Rows from block 5, named by matrix and row number. Rows with one number belong to one attention dimension. Each number is 500 + 25 x the weight over its row's rms, rounded and kept within 0 to 999. All counts start at 0. Numbers have three digits each.
# v: attention query, key and value (stacked) (model.blocks.5.attn.qkv.weight, 768x256, the v third), inputs 0-255
# proj: attention output (model.blocks.5.attn.proj.weight, 256x256, transposed), outputs 0-255
v.16:522497493500499523525460515441493515492460485467506487510548511507516507520531556478497508521466484512503488498506520477519516509497519505453519519519463560480504532520448519506507480471525518483496470472482504556548498484489491469549503509483484514543513474486463518481514506488467462485466486522489525504513500493489479492517556524481488474487536460523498532459493514546509495483498529525529505471525517506482553464468494487517509460470504488522502524507542514475566476506484473498495509502466488473519483476469503525490495490524503498484484472477490467491458510552487556510536527509500534506458462513481575535485538489524502472500494476510520491485509434481496496521511469474506454475465486492516443489493515489517496503487531468493474535483508530482519548535501478
proj.16:465498500499515465482525484521489513535534576527513521490483516509485520468482461529485492482517496503491487508501493483494506502484521540534483491455475457535471466461549491517483489445482435524486519489542487462496510505548495493481483494522529538468497486515509475482500518499548501512494507510482519532528532512477534488521484517472508491509466492487494486516472456473446502556526468499484493514486490516510480473493480499493527529517488486469479492496495508558439557514519483531496499499499491449511493525502490455561492524495482505502529502506486493528502504451536468490470481505511481484544506482527473521511495537483517505510530514482507491525494490525512494535528512505499554520523473501464521481536484480467515491558431542521502506491475532524466439476513476
v.17:486533510503496520525494512504449554526518481474523500503522518548475500487516524513471547499475503463488533487494513491479507471518542549484489502501551498460516458496467496484510486488499467478503540536518508510515481529504469511530472469494525495474489523468523496495471444459497494475515542503530452509541502455494537511497539530511453463502473517507484518489443504486522531499506519504487510520523480492460510468490494443513528500501506508565505542504492481478470549464487519475513502505504547485493511509485524484555499499457473543493496497487471465468520533520542520511500529512538486494499475459551479448495526499465500487499503498499461513511473498487524504483479484485487495516528531469494473510468481479492490535460492427476498501502537550503491464503505455
proj.17:507476483493530473500519514508484503486509522518481496502495471485527453500457531491529489548492542537479490515511502473501538467489476481521535479510463475493478500452499509489505466499513508519492477469517537494497471500474509498493556501530529524515483490516512494519525527505488501536509494472498530500444498560492486481516462474512518514500501523498516535514530473509495436523522497482477491510494520541511462495503532505466523492527483492435487465503508484515531494492499495502499469446531472507493536519472515527473540493561523460497497490478495519542507469436485482501480489473470527489460525497478463510483496502535479511543484476527547475492499493511436517532489524547513545481515492502503550475497481490510523491526548571469476509483512429509496507463508543
v.18:522477480552503507505559483511519490500507519510477472455529501503487484536525450526459525495481487512531506535515479544509482543457515516493572540471493509529499448473537506474504526500486491480499496512491454519503454526448503523510489532492479515491529519499530524499503515498565492498509487502495472457519487512463531538504497494488490527500507468509501513471485480492486519499470533523448511512483541513493532509563492553499415465541519555488486467501505498486462556520512484496527522499526485537515471467493505494558535515481479492472463501511497489472520562548463483499542494476506527474467482490503506485512471503493497495485518510485514534479495491503482463533505503544528523499490464507490467522529491502507485494513506517512515509501467468497532480485497498
proj.18:489511499499535484498458474493521516469481475487506528523462469504513524498485524446544494529538522481488506469482490488499498492572534500523433477498510496488443541513491522517522495505508504494492510527474550484501527515539525484414506517491523476488502484493491507525485492456416531499487474513477510543495529496487521463486524485518498468454473536484526487534490497472509478461516500500575510524514471463508496484489453493524540522499494512487521544469483478477515508530505514468499467502498506459419495507512499526470502522472496499516492532516534492509535477465540466552480496567494485486525486490492506525497513478459479503499519500530487478508541494482532527489500507491503507464500540501499525503475508543497510476499496484522505517500517539493504476532506514
v.19:446474519518516511484530470472488475503519520530509524467508491475489539544494529486503522493490531492533494491500489530501509491475451488484483507474538451462509476446500491475495502460517528495481483483537480484512481509508549565480476491500488500497488466501506505524504511533494508467533542493479517519488494508498516563547477472488490503551536510520493498515507542449512492496523511508457559517509493504556479504516546510477503513475486473524519506469500473496478498488481462480546474467462505518531487467528519488471487479477432485550495503488495528479493482457519509478514457461506552483499521448478505529509542496491489495530521488483497539495469531541509472516491522493459486465488476451472548502546514515460480526502492465501495517502528501510521470502475520
proj.19:560556506487486512549482512502500492488516520523490498540486508493493433489514486506477450478536526493446506530484491475526488507540548445492488480486477525505497505497498508531511503523493509510523549521498545486492502504487442507508511479487485503497530552513465490484464491483491507534495451522545479516490546486485480457467504505521487497464495535470505500448501503529470469506508510520531448493472511516463553498493463459502491498510497506480504506495492499492543468482499546488493524517502486515479524544521482522522496550519530528471472498516477474474526515504477491491527544466521487497504480506490527495485463522505486471457465514488514490508526483439458489489504474494553528512512543509528474494457508486512528480511559531481542484509465470463484545514479501
v.20:553507486525489482480499508496501473464506487517530501493478513459484536486502478525523500451488515481521509522505550489533485468500488508517500532472497493482464497501528492556480517489501485512501465494525501540498464519527513525491539490502505520530539465533506491505485521511498513478506505536514549452517502451453527561498492482465482485469513450465559528502485502516502535534485518495474522533505461515504498470520483492465496471469502502510448504526531479525476463495474490599494497470524495534532563498494508449470521517505470521517467475475469457491532495472528494495558485461509518478498487527521515482480456489541475478523503514491509528521527523520477483543523502498509482510515479547481540460515499508527508503534491513500483496501510464479522481460493494
proj.20:486510545474517514522477469511499488516486489508496482533510489520519461501527520502467487536502502484477499477530491531531476513521486500461439495525517499501536496477484511430532474522508484504513467481509482465515531480495503496479464519508453487505521467500491514498505504522476463540454526484493503504456514527472487476525527541533530521469473504508467462485474474487496465520491495519497496506451529474477542517449505497541511538517497483469544524473508520455507494500531532420528480529477477498473466525558498520481480530491484538477524530528508514458488498515503509515447530539530490507516527461482493518521513546465497507474491514491476502515479471492502490502507526504532515556500521437474497509517558543485467518500515506510562479507466507527496516510502492
v.21:479465516537475538551503491445479505471501519490494492524522455474526511479528525504506492513519527479518493530463510523474511512502564498496464544503516469499532516502501510528535487554492495501482513462520497497528491527466473520451486487483504495498515500535530464491535495457450473488491523504504472475546508484547455535500487470507470472496502508521454516459518529487514529500488451464474513532488446477525499540500491478481523508516474509501522507493512507517512475532511513493518505489452487492506484487519497526511482487496548523503466492511467486443484497458476493534497481478548495466521514502518494520530537560556488486514521549499506510505463536498496465502501462473499487456483481535509528483525462531494489491481524466482561524461454479492535514490488505
proj.21:527570479498537508469443491497558542501517508552489477476476517513506488502499477494522498488446498493471497487545507492551476467512452492512505462492482472526482493506491502480495529446495488509511525547484501497503514518523510488571549502538528485461507485497443538520473494502547529526495494510520507484481518466471499527523500538493494522491525488513505446481477511529512466525498511516511438492474473474483488476521530485508452518490519498480468493508477507532535557494493508502530452484514519508505492514432495487510542483553475501470514495494523513541537484484496500437489523487500503523510473499483509511461474498464512519491483516496515482508514473497536529468444504522489512535512511469462493529472542487528486511517495534534460512505512505510490474506478491
v.22:505488484511521467492500524465490527518498503495462533481499501518529511500488498499501469535510542492493469517479469485445470483516524503511508510488520495556526556515459476544480493520530550498475502471501488494501491544517545481496474488563525450514502546481558495471482493486480516528513482473497470528519527502499520481501444496530544495513495560474518468510549527480501490520444484509490460529485486505516492467495514529508490488509516457486486511483504450473521516494523509494503509570492476489461549536444477505504536506476521488506524531485534511498505532486488462516493491522487478484508474507474538482554504518479502516455504508538547496489469501499488488514508491515475484522458501521471471535484475533452536526534491498520517449477532494540491509514508529
proj.22:492529489500448482491485512497506490477493474501526481509545498521475500540496501491500485480490462504513542531517506527538549491517475498519532452531492486475470438513557539486531544491494487451485496509537503539481492487473482535518476471458432544476501540496484494536476522499496531527457487499509519501518447494498481497542512470497498535483536477530510510552502500489540475487532485510531511491541496499533489545499493501506509483482522488463481446471470480525508478500464531513516534513561523527525494490544513503529494461503499481491476462505469514489504501497479510482479461501516525537490516504552473476470513501527505496507473447463464492527475509491510535460487481524497515460512495488522504460512510474561460516503513510465461526517516528485492500491509472
v.23:517516511507499495447542467494498454495504475521504503520465521459444531545545479484531502495525500547513518484465535515494517527513514466469505490476459480495502516502482492501472527467534505495486524497488505485498478461494537485527480477546507539494461524535516537505524513548521479502525484519465517445489473521478455457499499487517521519515471458504501505502513481483516499480485506485489485479510506502521528488492454509477482450466465478464484476485480541514450535516428501492523467498527522470509514502493507505506549487582550483475524488477470503536476506491536504460480536508514453512466451558498529476521501513472495528536534500507469485528505493509519509486497521503530493523512524484527513495531538491447491516526470486495496518491518505479535500486486488
proj.23:497527505484527510532496522469543516500515532465480487483520493483522473487509489480517490501458507444529484518543473483494475473501497521493494509480529542472468472483501532502508500533494524524519452489503471555524543502502463506510526546504527484500535522550491487482493492498500509489494516455514502551521514494499521533472502497502503496507497507486467522521495499468519496483496488491501484504476501514476500472507486551481513558523495492470566533534517485496477480515521515540483544479474522508458541489512493505479491492488481498510525446486473491474478517470477464516529455511488545474536515490519516515450517524546434500468482500470491529530531495529491544518527468471487482515475464500464473517516437488551473446457490494505510478511504523524445506444534491
v.24:476449461473496424511499545519514481506487491491545482487496506470487469485508505518489482488510504578512500482467520498531550506560519506487516475511507528485471501513526483480484483547464466546491516463497490509480534533506523508507494490510474472546517507497483502488469523457498497490484523497484499482510443531477479521480498509499532493464522476538488504522532549518540524495506465480498495534510507486484514520483496507460503476507527470461488474507494520455500474523531468496503451510506503541567512563507515497465483460552446510524512534512511472541528504524471526513535487498503484490498509523519466557534480556486494496513511452522477505476498490496514476505523498517500465497515486476485494461503529538485533509476506485480525461506523550512524500504505525
proj.24:556573546524480545502508463488489469499480479489487495480486442525502529481521528492503502482474514462501483477508529523495492544496481502525497525485540532519524508510479488536504533502544480465538481503493505508515500444488470499486506510501532480476541515449512505520515524530484505503510458485486510494482521491515470499503549482508461510492529521478528522525487491493510457450494550502532489457461513496537502502519540466515512537509426509538529492462476545548505492510468496490489554482488523453479472455505510525490526511523487456452511468495503517469443506529507510530522505520489485503534526480523505454491525478519445494472510522477496508514483495524470475487448488506496474506484499521487493527497500457496506477530503523477500526501463497546504491523516484
v.25:519503497475480504477502485525530440537519512494533491472493519470466489504519495488530506532508526489543462485478488501510496454482469455510487489509489502447517539427507535516445517496484478506476560459503514525499521483537524495493508529499467523452437488492541522480517480465501522467457498503471540486510516516502486490536481505502537467486492514542478504533510490533526507479505492527512493460470516487516512510456514501472517530502520490517482568506496529477491545501511508492491515479538551522523491505514505542473493480478441503477503534528508469493501515518465478439498488517465497483498487521474518526465499506535522494489518499448554488447479482519497501561495507505491476529512510483510510478510493491463496478494521475514468558529515496508504464493528465
proj.25:509501509484488519538524486491457523437507513507494478488509540480517479483485513459490504479535506521467535526528535524484490497494507516499521490476532545503510498557483499514511465482483506504482512527497478478479461500478478457523532443482508481530536491480501471543491502498509460518566502484496492513444553507537523477473494518485465511523551491437507518452489485476454478506485533502483487514516512535464497477507521486508510541512529511500490471500488506473511483503506473548530535507463484494462544489492517485505493509515518485507485525531498516485483502440523548502475501465546493484475548493510454488490552496454481506523512497551470507508491505493464490437495471518494465504478498508505516486471495513515505492531489550508528473494471528528514579498499518
v.26:440503499539463537455482513522478526568495501495529474544513483499534518564502528499429520529490479489492525513501497494456496492516519500513463495502507508512505522480533519484505499529470539506487523491480486516517502519508514505532467479541486498491488494480502528506452487537475504496526522468533462496507491504488534508505463493462490474498497478417482510456529495544516526517491523513486458480501501512508485470463490484460470518512492460515469543535497491485555506502489544459506486491522455489484509534506494527522506509493526496486480491532538496490530499487503492532515453516519505468473509519509507514490498505486519482523547535550493475502537459563446489469564507469500519479532483514521454502531480533534485477513504526519521475499490491456480498506507498
proj.26:545466484461510468496514492531514499445465464510477501476483534508468498465481494493544488503538491519479479484498499484522481490507467512522550480522511536497475492503507490475487493489508475505464460522539523480524498503496512523484511522472492526475514478530499486469492559521482502499467501539482525519478479492484522513497523467527481506481472534570495504504482511490479436498529463498509529472488518467526522522540507513525511514476524491512539446524479505477468524477488517543481496533472491544525454467516514476527557494509490505506513519508485496509466489507492502498479569495487508531543492484466493495445482527488512505476460496495512538492508508409517533502475522493526502491497533479510529489491540529433483548517469470479504511514511482532520534529464481
v.27:500443531493524517482517473493514551476509541509459484501543480514562503517431458527538462490531504460486516531485512495455464521441478472492509488489500496505475490483498541476480523501478508508534526509534525489479487479524530497531485473512507532491521513579516486512488547540486489494476514488487473466442516454498501500523525499493546506547465479503506487508488493513497541509487482553532513498488483518492481502523526545498482459485498514509538483488475460516504495498517552493501497458459477462514494525440494533486509463497532480501505525526497513510501504476507525472515475514467515498523556504509523508496513548474507490520485504547501476500512565488482521483487460485498510517476516502488520513480487518496524517487487514514457473485460481513526536480474460
proj.27:509548505499497452485487525508467489549491497524528501519495516470462473510485503495493518508494509537552528505489486446536507520547475541483532477480514496516487490501513456526536511491530479501500487494488473562463545544522521517498505554519452444518486493478504505504510458505492521479512512533522498499516505474546495487506481511506448451488509512544529485486492509475545502483496474480543481551506472517492547480507455464528505546484526499543498518518497528451501501496450473483537513505539497516498533465510493509477466499529511495489489467481450492458495511472499479497485540495532476497533443504483487473473485472502523463476483480455478533552519484517534467494497515480461507482510497483504516487471499497506484507538527492510549507484523477471509465488520532
v.28:472518532512528510485456498531491500490496477487507502494546506489521479530480511528488499517490556456504473440515502540522507494507531474495483513501495532539513516490514483501491486497521504507471513490506508532497526445515472512510531516498494483535486492464517515456512486468534484483521511517509487507508506505518507542457505501476472492521464528468491492440505512505495546526520501484496463515507518439513488503507522477569538482522483491486484536521490511505523456473487500523526523534535513482539524524536516501472507556508526471486482499486483514463562490501500466484463445451500501477522490531500434539467480501469550540497506468517533495460491469467504444531472529496521481497484513446509534483502504523531484488515462491522500492557522443511513499489502528
proj.28:513497480529513513513537525475505475482476460530474456538479509494468522469522503507507477487510485523485530559494466499483546494496480495535491491487494481496542454551510473499511505502490498522510487533522489478473466531472491478499485476483495522450474473570493488548482492511463524533434520485486490504487481477469507493541488510529503507515523513546521533514483530506472452485499492475495509499522452526475495526490522508498499472500531477542462455477510485506494504510501524454482475504475494494505519489506497503530518485514495499484512485504501513495462511512476524514543541547482501520452535460491542476542536501500469468534522541527468526536515512476481526452489495498495472501516473556491525517489481428467504541482548515478477515488522538548482483515465497
v.29:457482501507494491472545523487531469478495493520529504506470477476515490509476481508503465484503515480525532522503555482499474530481467507536465513527490500459493484432515512520533497512536500496491511497504554492547491477473481498526464483491517496536460502491552517482530472519512501493479480501496502483504465510458503517498495505548490509468480463522496467479463465494509513527463489483471512461528493506490530463545498506478491490474483512507514454521520521497536490523531561539489453525549474502451476495509519519479502530485548511504578498498506524457467500512471480474512515496491505539526533575480475523484503502500487470535474474493454526495506478512494514502475478503511463501465500469497527455573501498520505520507523518456471508528460484500496504500475536
proj.29:496494479507505465557456480477532484507486509484459472462524507470500507511567465495500512478519496492491485503499477507509467473466543515482562467491537488539528508531498494444474490504462512479476493487485443531490523511537535463477538568531517505477525469526480516532497537490449479515486499503523505481524506462511514501534488487472539483528491467469482496492515508484512487460494512501507494535491495512529463518483485505466497539499516467500480514492455493531468516461488442474519510525501491492536503516529491489506481442529485520501508485503490485511495522448505521486504551543498507480499505486455555498528486520496536532474548532487521506548524523448530484505532470470494534502520505530500515524476495518497485497506502481544538499456524507505484503453497516
v.30:549497518519500489536492489459525549455525520515512494533464503492476497508519492494518555498501481491476482484525493495475477511494503493459520527503491489489536501502473473467507528531470458452522504500545448484514471485528497513509522497540456519512503519516501493515507506512535527519483516531513510510488525451528515531533468518504498512468485492533506451509490477462496462498488469461484536546532498522488486519484496496442501473503479452539475535509427494469577526484522497514521495481494477520557526491501519483486501466511484522506482461535509486495522477503445481561493485521519530538521513509511467534455509514444464496520502471492518536539487514504491496495504464491473478498480496518471493526470502491498508483460507493512513503495522474560507504478455459
proj.30:478509464474470511498482513481500478567473488505487525484515474516454491516481501522474425486518517511509527482513503459518542486511476480503506476536508541516486540482520505517508483481550563531502495535438526537436529474489507489502482460511523483510499480501492537520474490476450511488506511487527496519489489528534462483448465502511527507533546515447516544508490522478469508530513503541536448489447473530517510480514512496513511540540530511467499458511536519497448436501465493516476494485472536464479474506466490462515455521518501463495503537503506496493523476490528544495510502468515501502489501460485496458532483475549489492504496503523522490489496501521529481519476514491524507485490537492538511506491504511525523519514516513470505492510494498495491462506543495
v.31:513508536482511479534513458525467470551491491489478511452540481487498492523481481484531476512478530506532530536539488499464508465498529504517520544480501489545468497503523447445490521488517487516466539530485484510462504523528501489491494496497545497459526486488519461472531500476518505480505497555496504542514528462550492509469469528477481530507486510478494487499500485504519438471520469516520495486467505536471481459517513495509518498510524517457489482461525504542476514478529504512530535479461468501461475498492528485493508517493501515481468480476522534465519508535459480507529511517513434534491492524512524439520510511506493519528524499461509541512450502521551512488539488475476500463539473513556492508492492477474488481478536503524546513496521525530478478498476516
proj.31:528494493504495507487465514462525555452545488523535530562489514549507528494486495513448493461486500514476505483499534509507521523512488554505491468525504512464518500468504508547500525488471476453462454442527512486513514508496511505506490487510494509511471536489498501526482450508463498573515504509472463478499474541455496471495486480505538457480515485546480460532522546501532519519513532503474492532501495482517504537474494529500499492452519483543501511547488522469511462487520515511485468531557510518528526483490499530510486469489482476482511531505502481551473508442528532455486471478453531508557499483493483523477501475482521500499456509484501465469486500505469506489495529497477516491498496482483481481483512543558499517473480499487478501494512509485518531505494482
v.32:452512536481505520524442513518521492466509523465482465459511465495519448491466505508545469482512541465538507481504511538536478485475511473511487480521488524496512492476525506485530487490537518507538503522490531494501519505502495556525504475504482499514514518525500446475442484499538476465500523523489512476518482491495542493528493479472506511490528467508462534504487523517450545513462532523521537476494538482496446501487513453544505521503517457520523474505494524483475482482517534484494503520541495494518546512441544471511514519507536487446487525525517486452545518536470537530512490492515500532444457486496516496511500487489496521498494581493538491484527484481513511498472510485483487536505507508462479522494462492541481472508454491513491506515503513497519480515507491
proj.32:472480472544490451511521472497494470519507454552517508529501503513490531495534512499491511500499496517494494543535519517477521467507543531496528531500510510496512483535461469536486479471444495492484507453499510483486474515509498517461483495504505524456494505482455558542520511519448528538497493495473503511489510553523485489468502510540498499510502497485534485493543480516554468464542497501493455529563474527478589454546527483459488462461494512454488474507473495516523472512468501479509489497465481511484499498494441497487508522475487484526508506478513534511457491475487451514497530516516531503495543492526486548497498521495503459523531473486496513480461504551530477500498534493502515497484490488511495510474510516481536548521509486493467526479515485512490478467504495
v.33:537503540475487508442499507501506522513461482458529530503490532518491522504507474498503502473476520527507486539458495504530505504498503490469523482474521504455491545534486484474479507502485485514481454538498489523502514437496467507501535477519512532546487525470519529511478504513511523437524488481448491477487477518496505489475517492537473482473526519553502438546492467488544498495503497510504452533525527500528505492472530528552508527551480503493554522501495478486464493505473494503514527539518492508496497469519505513492469467537496499496506514493449456496465488506474475522517509466531457509510519487554557494534500479512483507515472480496512482470440491494504529503551478462465480496527506508476511480499425531485494517495500520484486485551474503510468527510506529
proj.33:503492481489478472528471485494474469505537512497498494458508495470536510496467508491470498512468506481514509482568498538506488500513511531527461509496480500514484479491518521498512472484493469535511551451485483482497484506496557467503515516475521447526501492516480500499498528476515488575512513523507515528549472489517465493558504496443509524510475489486501513441489545500470510504511493519500535475503483525473478531504500506463489496481501486492453470475517507515464535519559516480476504441501471519492503469499500518487549492482499493505536499520513541489553533449518510480471441550468518510484478523481483532532479532503523525465528522505499495533537515491470452527504468521498511497491501471519484528508519496508500496461445502509503522483497484558539492451523458
v.34:525504460497506464506468544524463481476548524485511519526479490463524528519506547476512476517475479476503515508512486496469516516539518508489493480452487462487479502430548494517497490502483512480518454542463511554456503490547496498511485502518533541537478527520482487523511491510450512514461456500497502509508523485529522491432474501511490439525498503539493503513503494492525505482477523544523498506499521512502443450470505476534526484487487548509510470489520530519440499546524458493524476509482514481530481512490498523476514543505524463553513486454505477499511496527469505492494552478509505483517511519504489524508513468502488471511512518455549501474525533514473508478509488478506547459453519538510472468500549511482469497493487491505510503528529494507518490519518513
proj.34:497506534496471555481499480495569487497481499470536519524511499549464484478476468515538530479538519514510529505515475490485498491518496490523520509523481533487530469535479534483516475529527474494481511472503496472505509494508524449465511500516479444478460479556492502469512516512546527488523532495475496498504508487476479515547484527500501543447467482461451480545525527481518501531470496472472488485492557512477531506491523551487456494468501472487503521482521487494501511471485501529477500514511481485461488489555520506538486455449529541450506526478550533494521498470537500480489445474511483530518483492481506479504521509517499520504477476488476493529495479498485540521496473486486492548501466493486465526482455472510526506551471514510520487501475545491486497505536507
v.35:516486509501491483527497528472517502490451536463526522499471498524539488496515524518492486529485531502477539489463480481531480509466525500495473533478508477536494485500503514469462549501470503493477502483500463481507511478531507516481529569512495501546472498503483505487540507523498517522495530502508506511494540508517512487499500513475509546528507456470483492547514499469493455518460526510491501517511523481503506551458507539521453467553518508445505498495482486512479478494475520511494495540518537492478454510522495529498497488469502519505496571494450509496549505489487489475523440495508575504499512505493499539528502529439526488518535494516513518476531487466496455517543557485499510477492477534491528488511456512538510495491502533529514449473474489479498491452463461
proj.35:525513493527527525507522493529493519489528447502472499500547476493454527527487493504493515512522499521478475503491487513521528494553493503507496509501465492506507478543493488537503464521565482501518491500466521495523509520485457499472509495478493494496532535510494528528460505464499486523537458518504520485495481509499515504516534511541484505505516545511531476489506505553509507482488457488561505475504481465482532438549500505525513484522466480551491502461511476480521499518522465478497498511491504489523494468497469504508481483487511487482464449507553499491503517530496485544509531524485421475528489464484533480496472495477475526432495463481432492489516489519498564493467487495502492523517498501507452508480529516480472513482524429481545530511480508512502499573492491
v.36:496487503520495495539520490512480464500506524527497491487480552521493490471514487468530506475454504485470465493502521461489464527504504498520474466466482521521502495479500506531532508464562502483502498496524505492538490510501497511496473532500492480499509456518459445504530511514481531520464489506536521484537538478514488468509472494476485480510504533502505507518491492535500478517489480491458485520471481518524468544548500485486540493487548470531436540496460498496525502536522545561514479496506475457482512523481563515520484494485547484490529526493478501477526505475517511451513530459516532499571484482535539538498494475562486497476516535459474519492472519513530515468463513483545495424495498484496520490457491487519519488489506490519476471476522497519487468521494508
proj.36:451496471485488521495503501484513538534514479516506504506523479529488515523474511540506477515523476521513481497507506508549585485522509465457468488517518467448522457496527530474491489544443523475486509503485492514469484502528463477512496453521483501488496555518522521471483497500535523467485494450497470490480509537511520522497486565503527503484495497497470480496497517483519483537517528514505528505518477490508504518461543492547462470452495488440529504491546471519513520489470447464503510497502490498504500501493456482521513524550463506532501469492485487489471522515513477501466506492530496507439483491480500476517508503492485510556451469520453478532526539481514473496484497532488547568496514533486496517489515470509520537497525505496515511517476492482466532514467522
v.37:499523453457550505508469495535529483508513530516488513504517443472509496511496506505481484524484502495514461550475490470527457486489474499534522493485494529501486491471500517473489496475531517506489522495504507532530483526507491504494483521489541534530499495504504506490524484522502478461502497555509492534520450496481472495471523468490489486504477473539529520508519533516470499514501494507473445503488457453499486495546516517501535514492510508514470466500523529455516486466507447496484413521490511484486515483500497519488535511481499494519533540533529477503460544507513471467476549482516461530509494514505499467494545521524556476456520481503470526514456507494482498529458530467504467491536524498466501529465527488456508542524494499487443521496514480487549535502548545
proj.37:490472526541452504486487461476486498516528490497468490498481531511513505498543495509513536477478517488460514478517560504475564504479547493489499489490504456497513484479493507530518525526487489492518495501489447502469510482497506476522478533504520503441500504500535452505490513510485544551481479444509526468452567495505506521534443559484519488512518523471490531496507473490535519441467495493489511518530490523506502518473480469505459498494486491476519541460474490521489515516509518498514582469559501480551551539510527478489465490487517517485483455477483543482504474519521494467487488500491509497482473543530524526504494504510487511522516510500492467483515482514544498533501450508476511500518485525506481489522463461499500484467517496503550525483487524488467512474493486
v.38:556501519498478482497432448483476502530474516496492527478519480521511487521487500506517503494519572529503524467500535474550483463505469478464543494529504452536484478493525534513493498532509467475490515561503474500490493481539529513497480442502509465520511497510506493501514541497482468496526497510559503549478494524493511480532517512509469461514483478517486514480474504485476499532510515549536453522512454514510497523522532477482470514468480509488481536520476506492507480562506461536472484476503516493517514539492503499491485468513506466475502474469471497502525470495513492537518498506536458494515498519461548517505448471516454509485502497482538530509489507503460516487524533475486517539473525535518457488521499469509515516521500482467561487488511467464479472501468485
proj.38:477526481476495495523523527460516473482523492518510455526523500484497489492524511521506458516474495496509487493527517484484494511500490535495490515504443559485507501514460450496522457511482483525487516465475470494492497520459495495486490544519496534505489523486442512525483441519531526523474526511471511497473543507493508530459520440549472497475517471500504503522506486500501503460496501461457515508443540515493496482466458505496512469532503484506492463520527528507462500443505547464506491570491460490517495464464515528517525525495525535507494507503510515486471514447531512500504492507500495522505476480530441463491525533485520497508519529550486484524480480526530469504517462537524522505503479468497530531500475532497486481504532533538451505506491548519512532483549509
v.39:552495485506521507441512503554502490478471490491512543512519529515539490527537488529482484544526453516490515492483514527514521481506523517508491514490484487515501473473491537492502495512507558473504528458526534491459508474482547499517463495492527548434490530530489502485525499490478477463540529484495523496499488489498521474535479503493495486491471470518497480507505505492501490567507500480500500507484543497510464525510438509497512488519488481452498471502488457477525476491515491503506452480482466450477506478518492465531565493499494475502502516528511526537544540471529483528494470470485523535488476538508523520491494487526496493493513523495476493538517496489550474551513516508534515519521549471506495518477464441456505503512462523487514514438530528450464497516505505
proj.39:475528531493511520503511488452467489494505494517512462483481479503507488496506489467504502544473536460473499507498523476499481487488505461501507468474512502477481516507497470497509525490489475505522474528478467494509506507483486569509512489536510521532489544467528485472495525504505531465498516512486515503456500496468462536470501458502460525535508558479537530507532509497506493440500476533469486506520473504483523447542554480500553514482470492499524496501502542469482479515460517474512530519530509509510472544469494526492484531491513552502488444520482543449495483518494503525520507529496493474521544434521520508488492509508485494499475505506515493492497502561460519511507480506543445486492452546514506452514450523534477549509527466489498463530486495550518511502515478
v.40:502524502507463510498496514512473533522480515451487552526454524529489482526485546482517503540490496526522474518504515494448476508495466478489491507543512479543480485501513510472454483530524510476472499523507502512489527484504559528497503475517523549533474515457487479498497463500513482465476480512462517502523494472509485503488513519512527452556515495470511495519500486483498514451516510486539497514493431486498497518496508489509540499491505498458457508491522505518533476546498489518492504514489488532478502473457484542486538503528496508458497505483513526522497511499522486514487488595464469486536496485532522511516496461490529472491516536509491481523518432563508460495464523522496517537481508490539468498509490527481555506518486517486438546498491446512532497498490501
proj.40:499458500505549487475557499465521497505494482495498427494522506487525562499477467532508446467505478477534504486480482500517523513497523524502508488499473512494551487487525483566516525483478494488541507475519500512490493526534473483510523500497487485466512508516509465461509558490529517532496518503508499536496477517500527501511507493483486519487506531502478503556496490508500497584475500524502549474486525489502560513493487488525453452551455524553501529523515470490475492479497471497480529533472506448554486505525505449497458497490510508539500476520477508494523492493491541480505492485497541509494497535481493524456503497508502514539464477521476476446496502449475512484517517459515486501483472485473518478507508479483440462494521491502501477512510526495457508531509467
v.41:489506490517518525481499498469502515448504458481473475536506486485505572464500495493549505519514497500550496460496549459461560493451524478517465541555541514450510542514486454510480473510507486522517510447479514514490486495512511500486467534541477503463519522500507527512501504506492466503497519488469502536499480528485500507486480494481531514539500501486525511521490484507494490514504481531537520517459483532501510515468453506551489505519520487501472481526514511491517502474405490458487534482491525525462482484483510497491559501504551506504484498488534538502549533464508514477507496484485494495455500541523479519504506502497464496544464496503491534499471524470500480519523500493490511525513465499558517502525511509482485522469475498467520521490510491483445535450503509
proj.41:493492480485542540527500524518486502537474524501503531476495517492491454552498517484453484475468479481474511496475470546514443469517508528494522500436464478506476506472541504526495562456490513485484515524514510517544529512483479513545520473456495512493512512545526516506459514508472518506508506523527498474491516508519506498479499535481513514499505499510455513471505525473518502506494471456438499462517466491485507512515511515518480471493498515530510499496488509497510491538588505483517444502522527504485499515521513510485436493483430500483511510496499456499445512532464499500489465483519514536530475542524542489488501516542513515460508493453492447516539503498522544480488545503482504501480459473463497461481528497489500511538512499489529461506510488495527496509512521
v.42:514522503518490475547470511464484479537535494497507515485479519503490474497494483495514547494492495478477473553566534455494520445497481487497450502466494475507514502512501538507510518511477528510466482518504492546517480479534548524497542490503495500500430468470496480510522497488475494492506524490486497492514537466544533536491497473494478509492530501485533482504482506499505520535503532515504522460482478474474487514475481504432524524482528508507505498485456524481515523466521494489515485505475519494512572517524521523515505519502477469528481479483543478495498446502489505458467449504484484486509532485490462544470494527527493462545521442452483520503499525543514504501526524525507504506465551487505512503505565483512499524494474483510489552569498498523503474501525463
proj.42:498441482477465531483527502535528489451470524514492515512506536493497522520510507520489481508547494522481530459490453496502470512491505503499544490522535533480519497497492492480519472500509493497538557510469502470467477543472487447524483470486513462476535503543491503510472444524499514538486497463518500505522520503478483499509485545538515514499487471484498492512508504477498496509487525473500517510481543505506454515465513484555502509544493504514519521526553471518501468495486461523474542503462490515476443472530558464486497517529502495493450534534486501467486550511503505520580547469566503493487479477481497513484519469475479494487463524514490470497464483476488523472480510509491453508538493486506501505469500541488492479535490525497536476497478476462523526489496525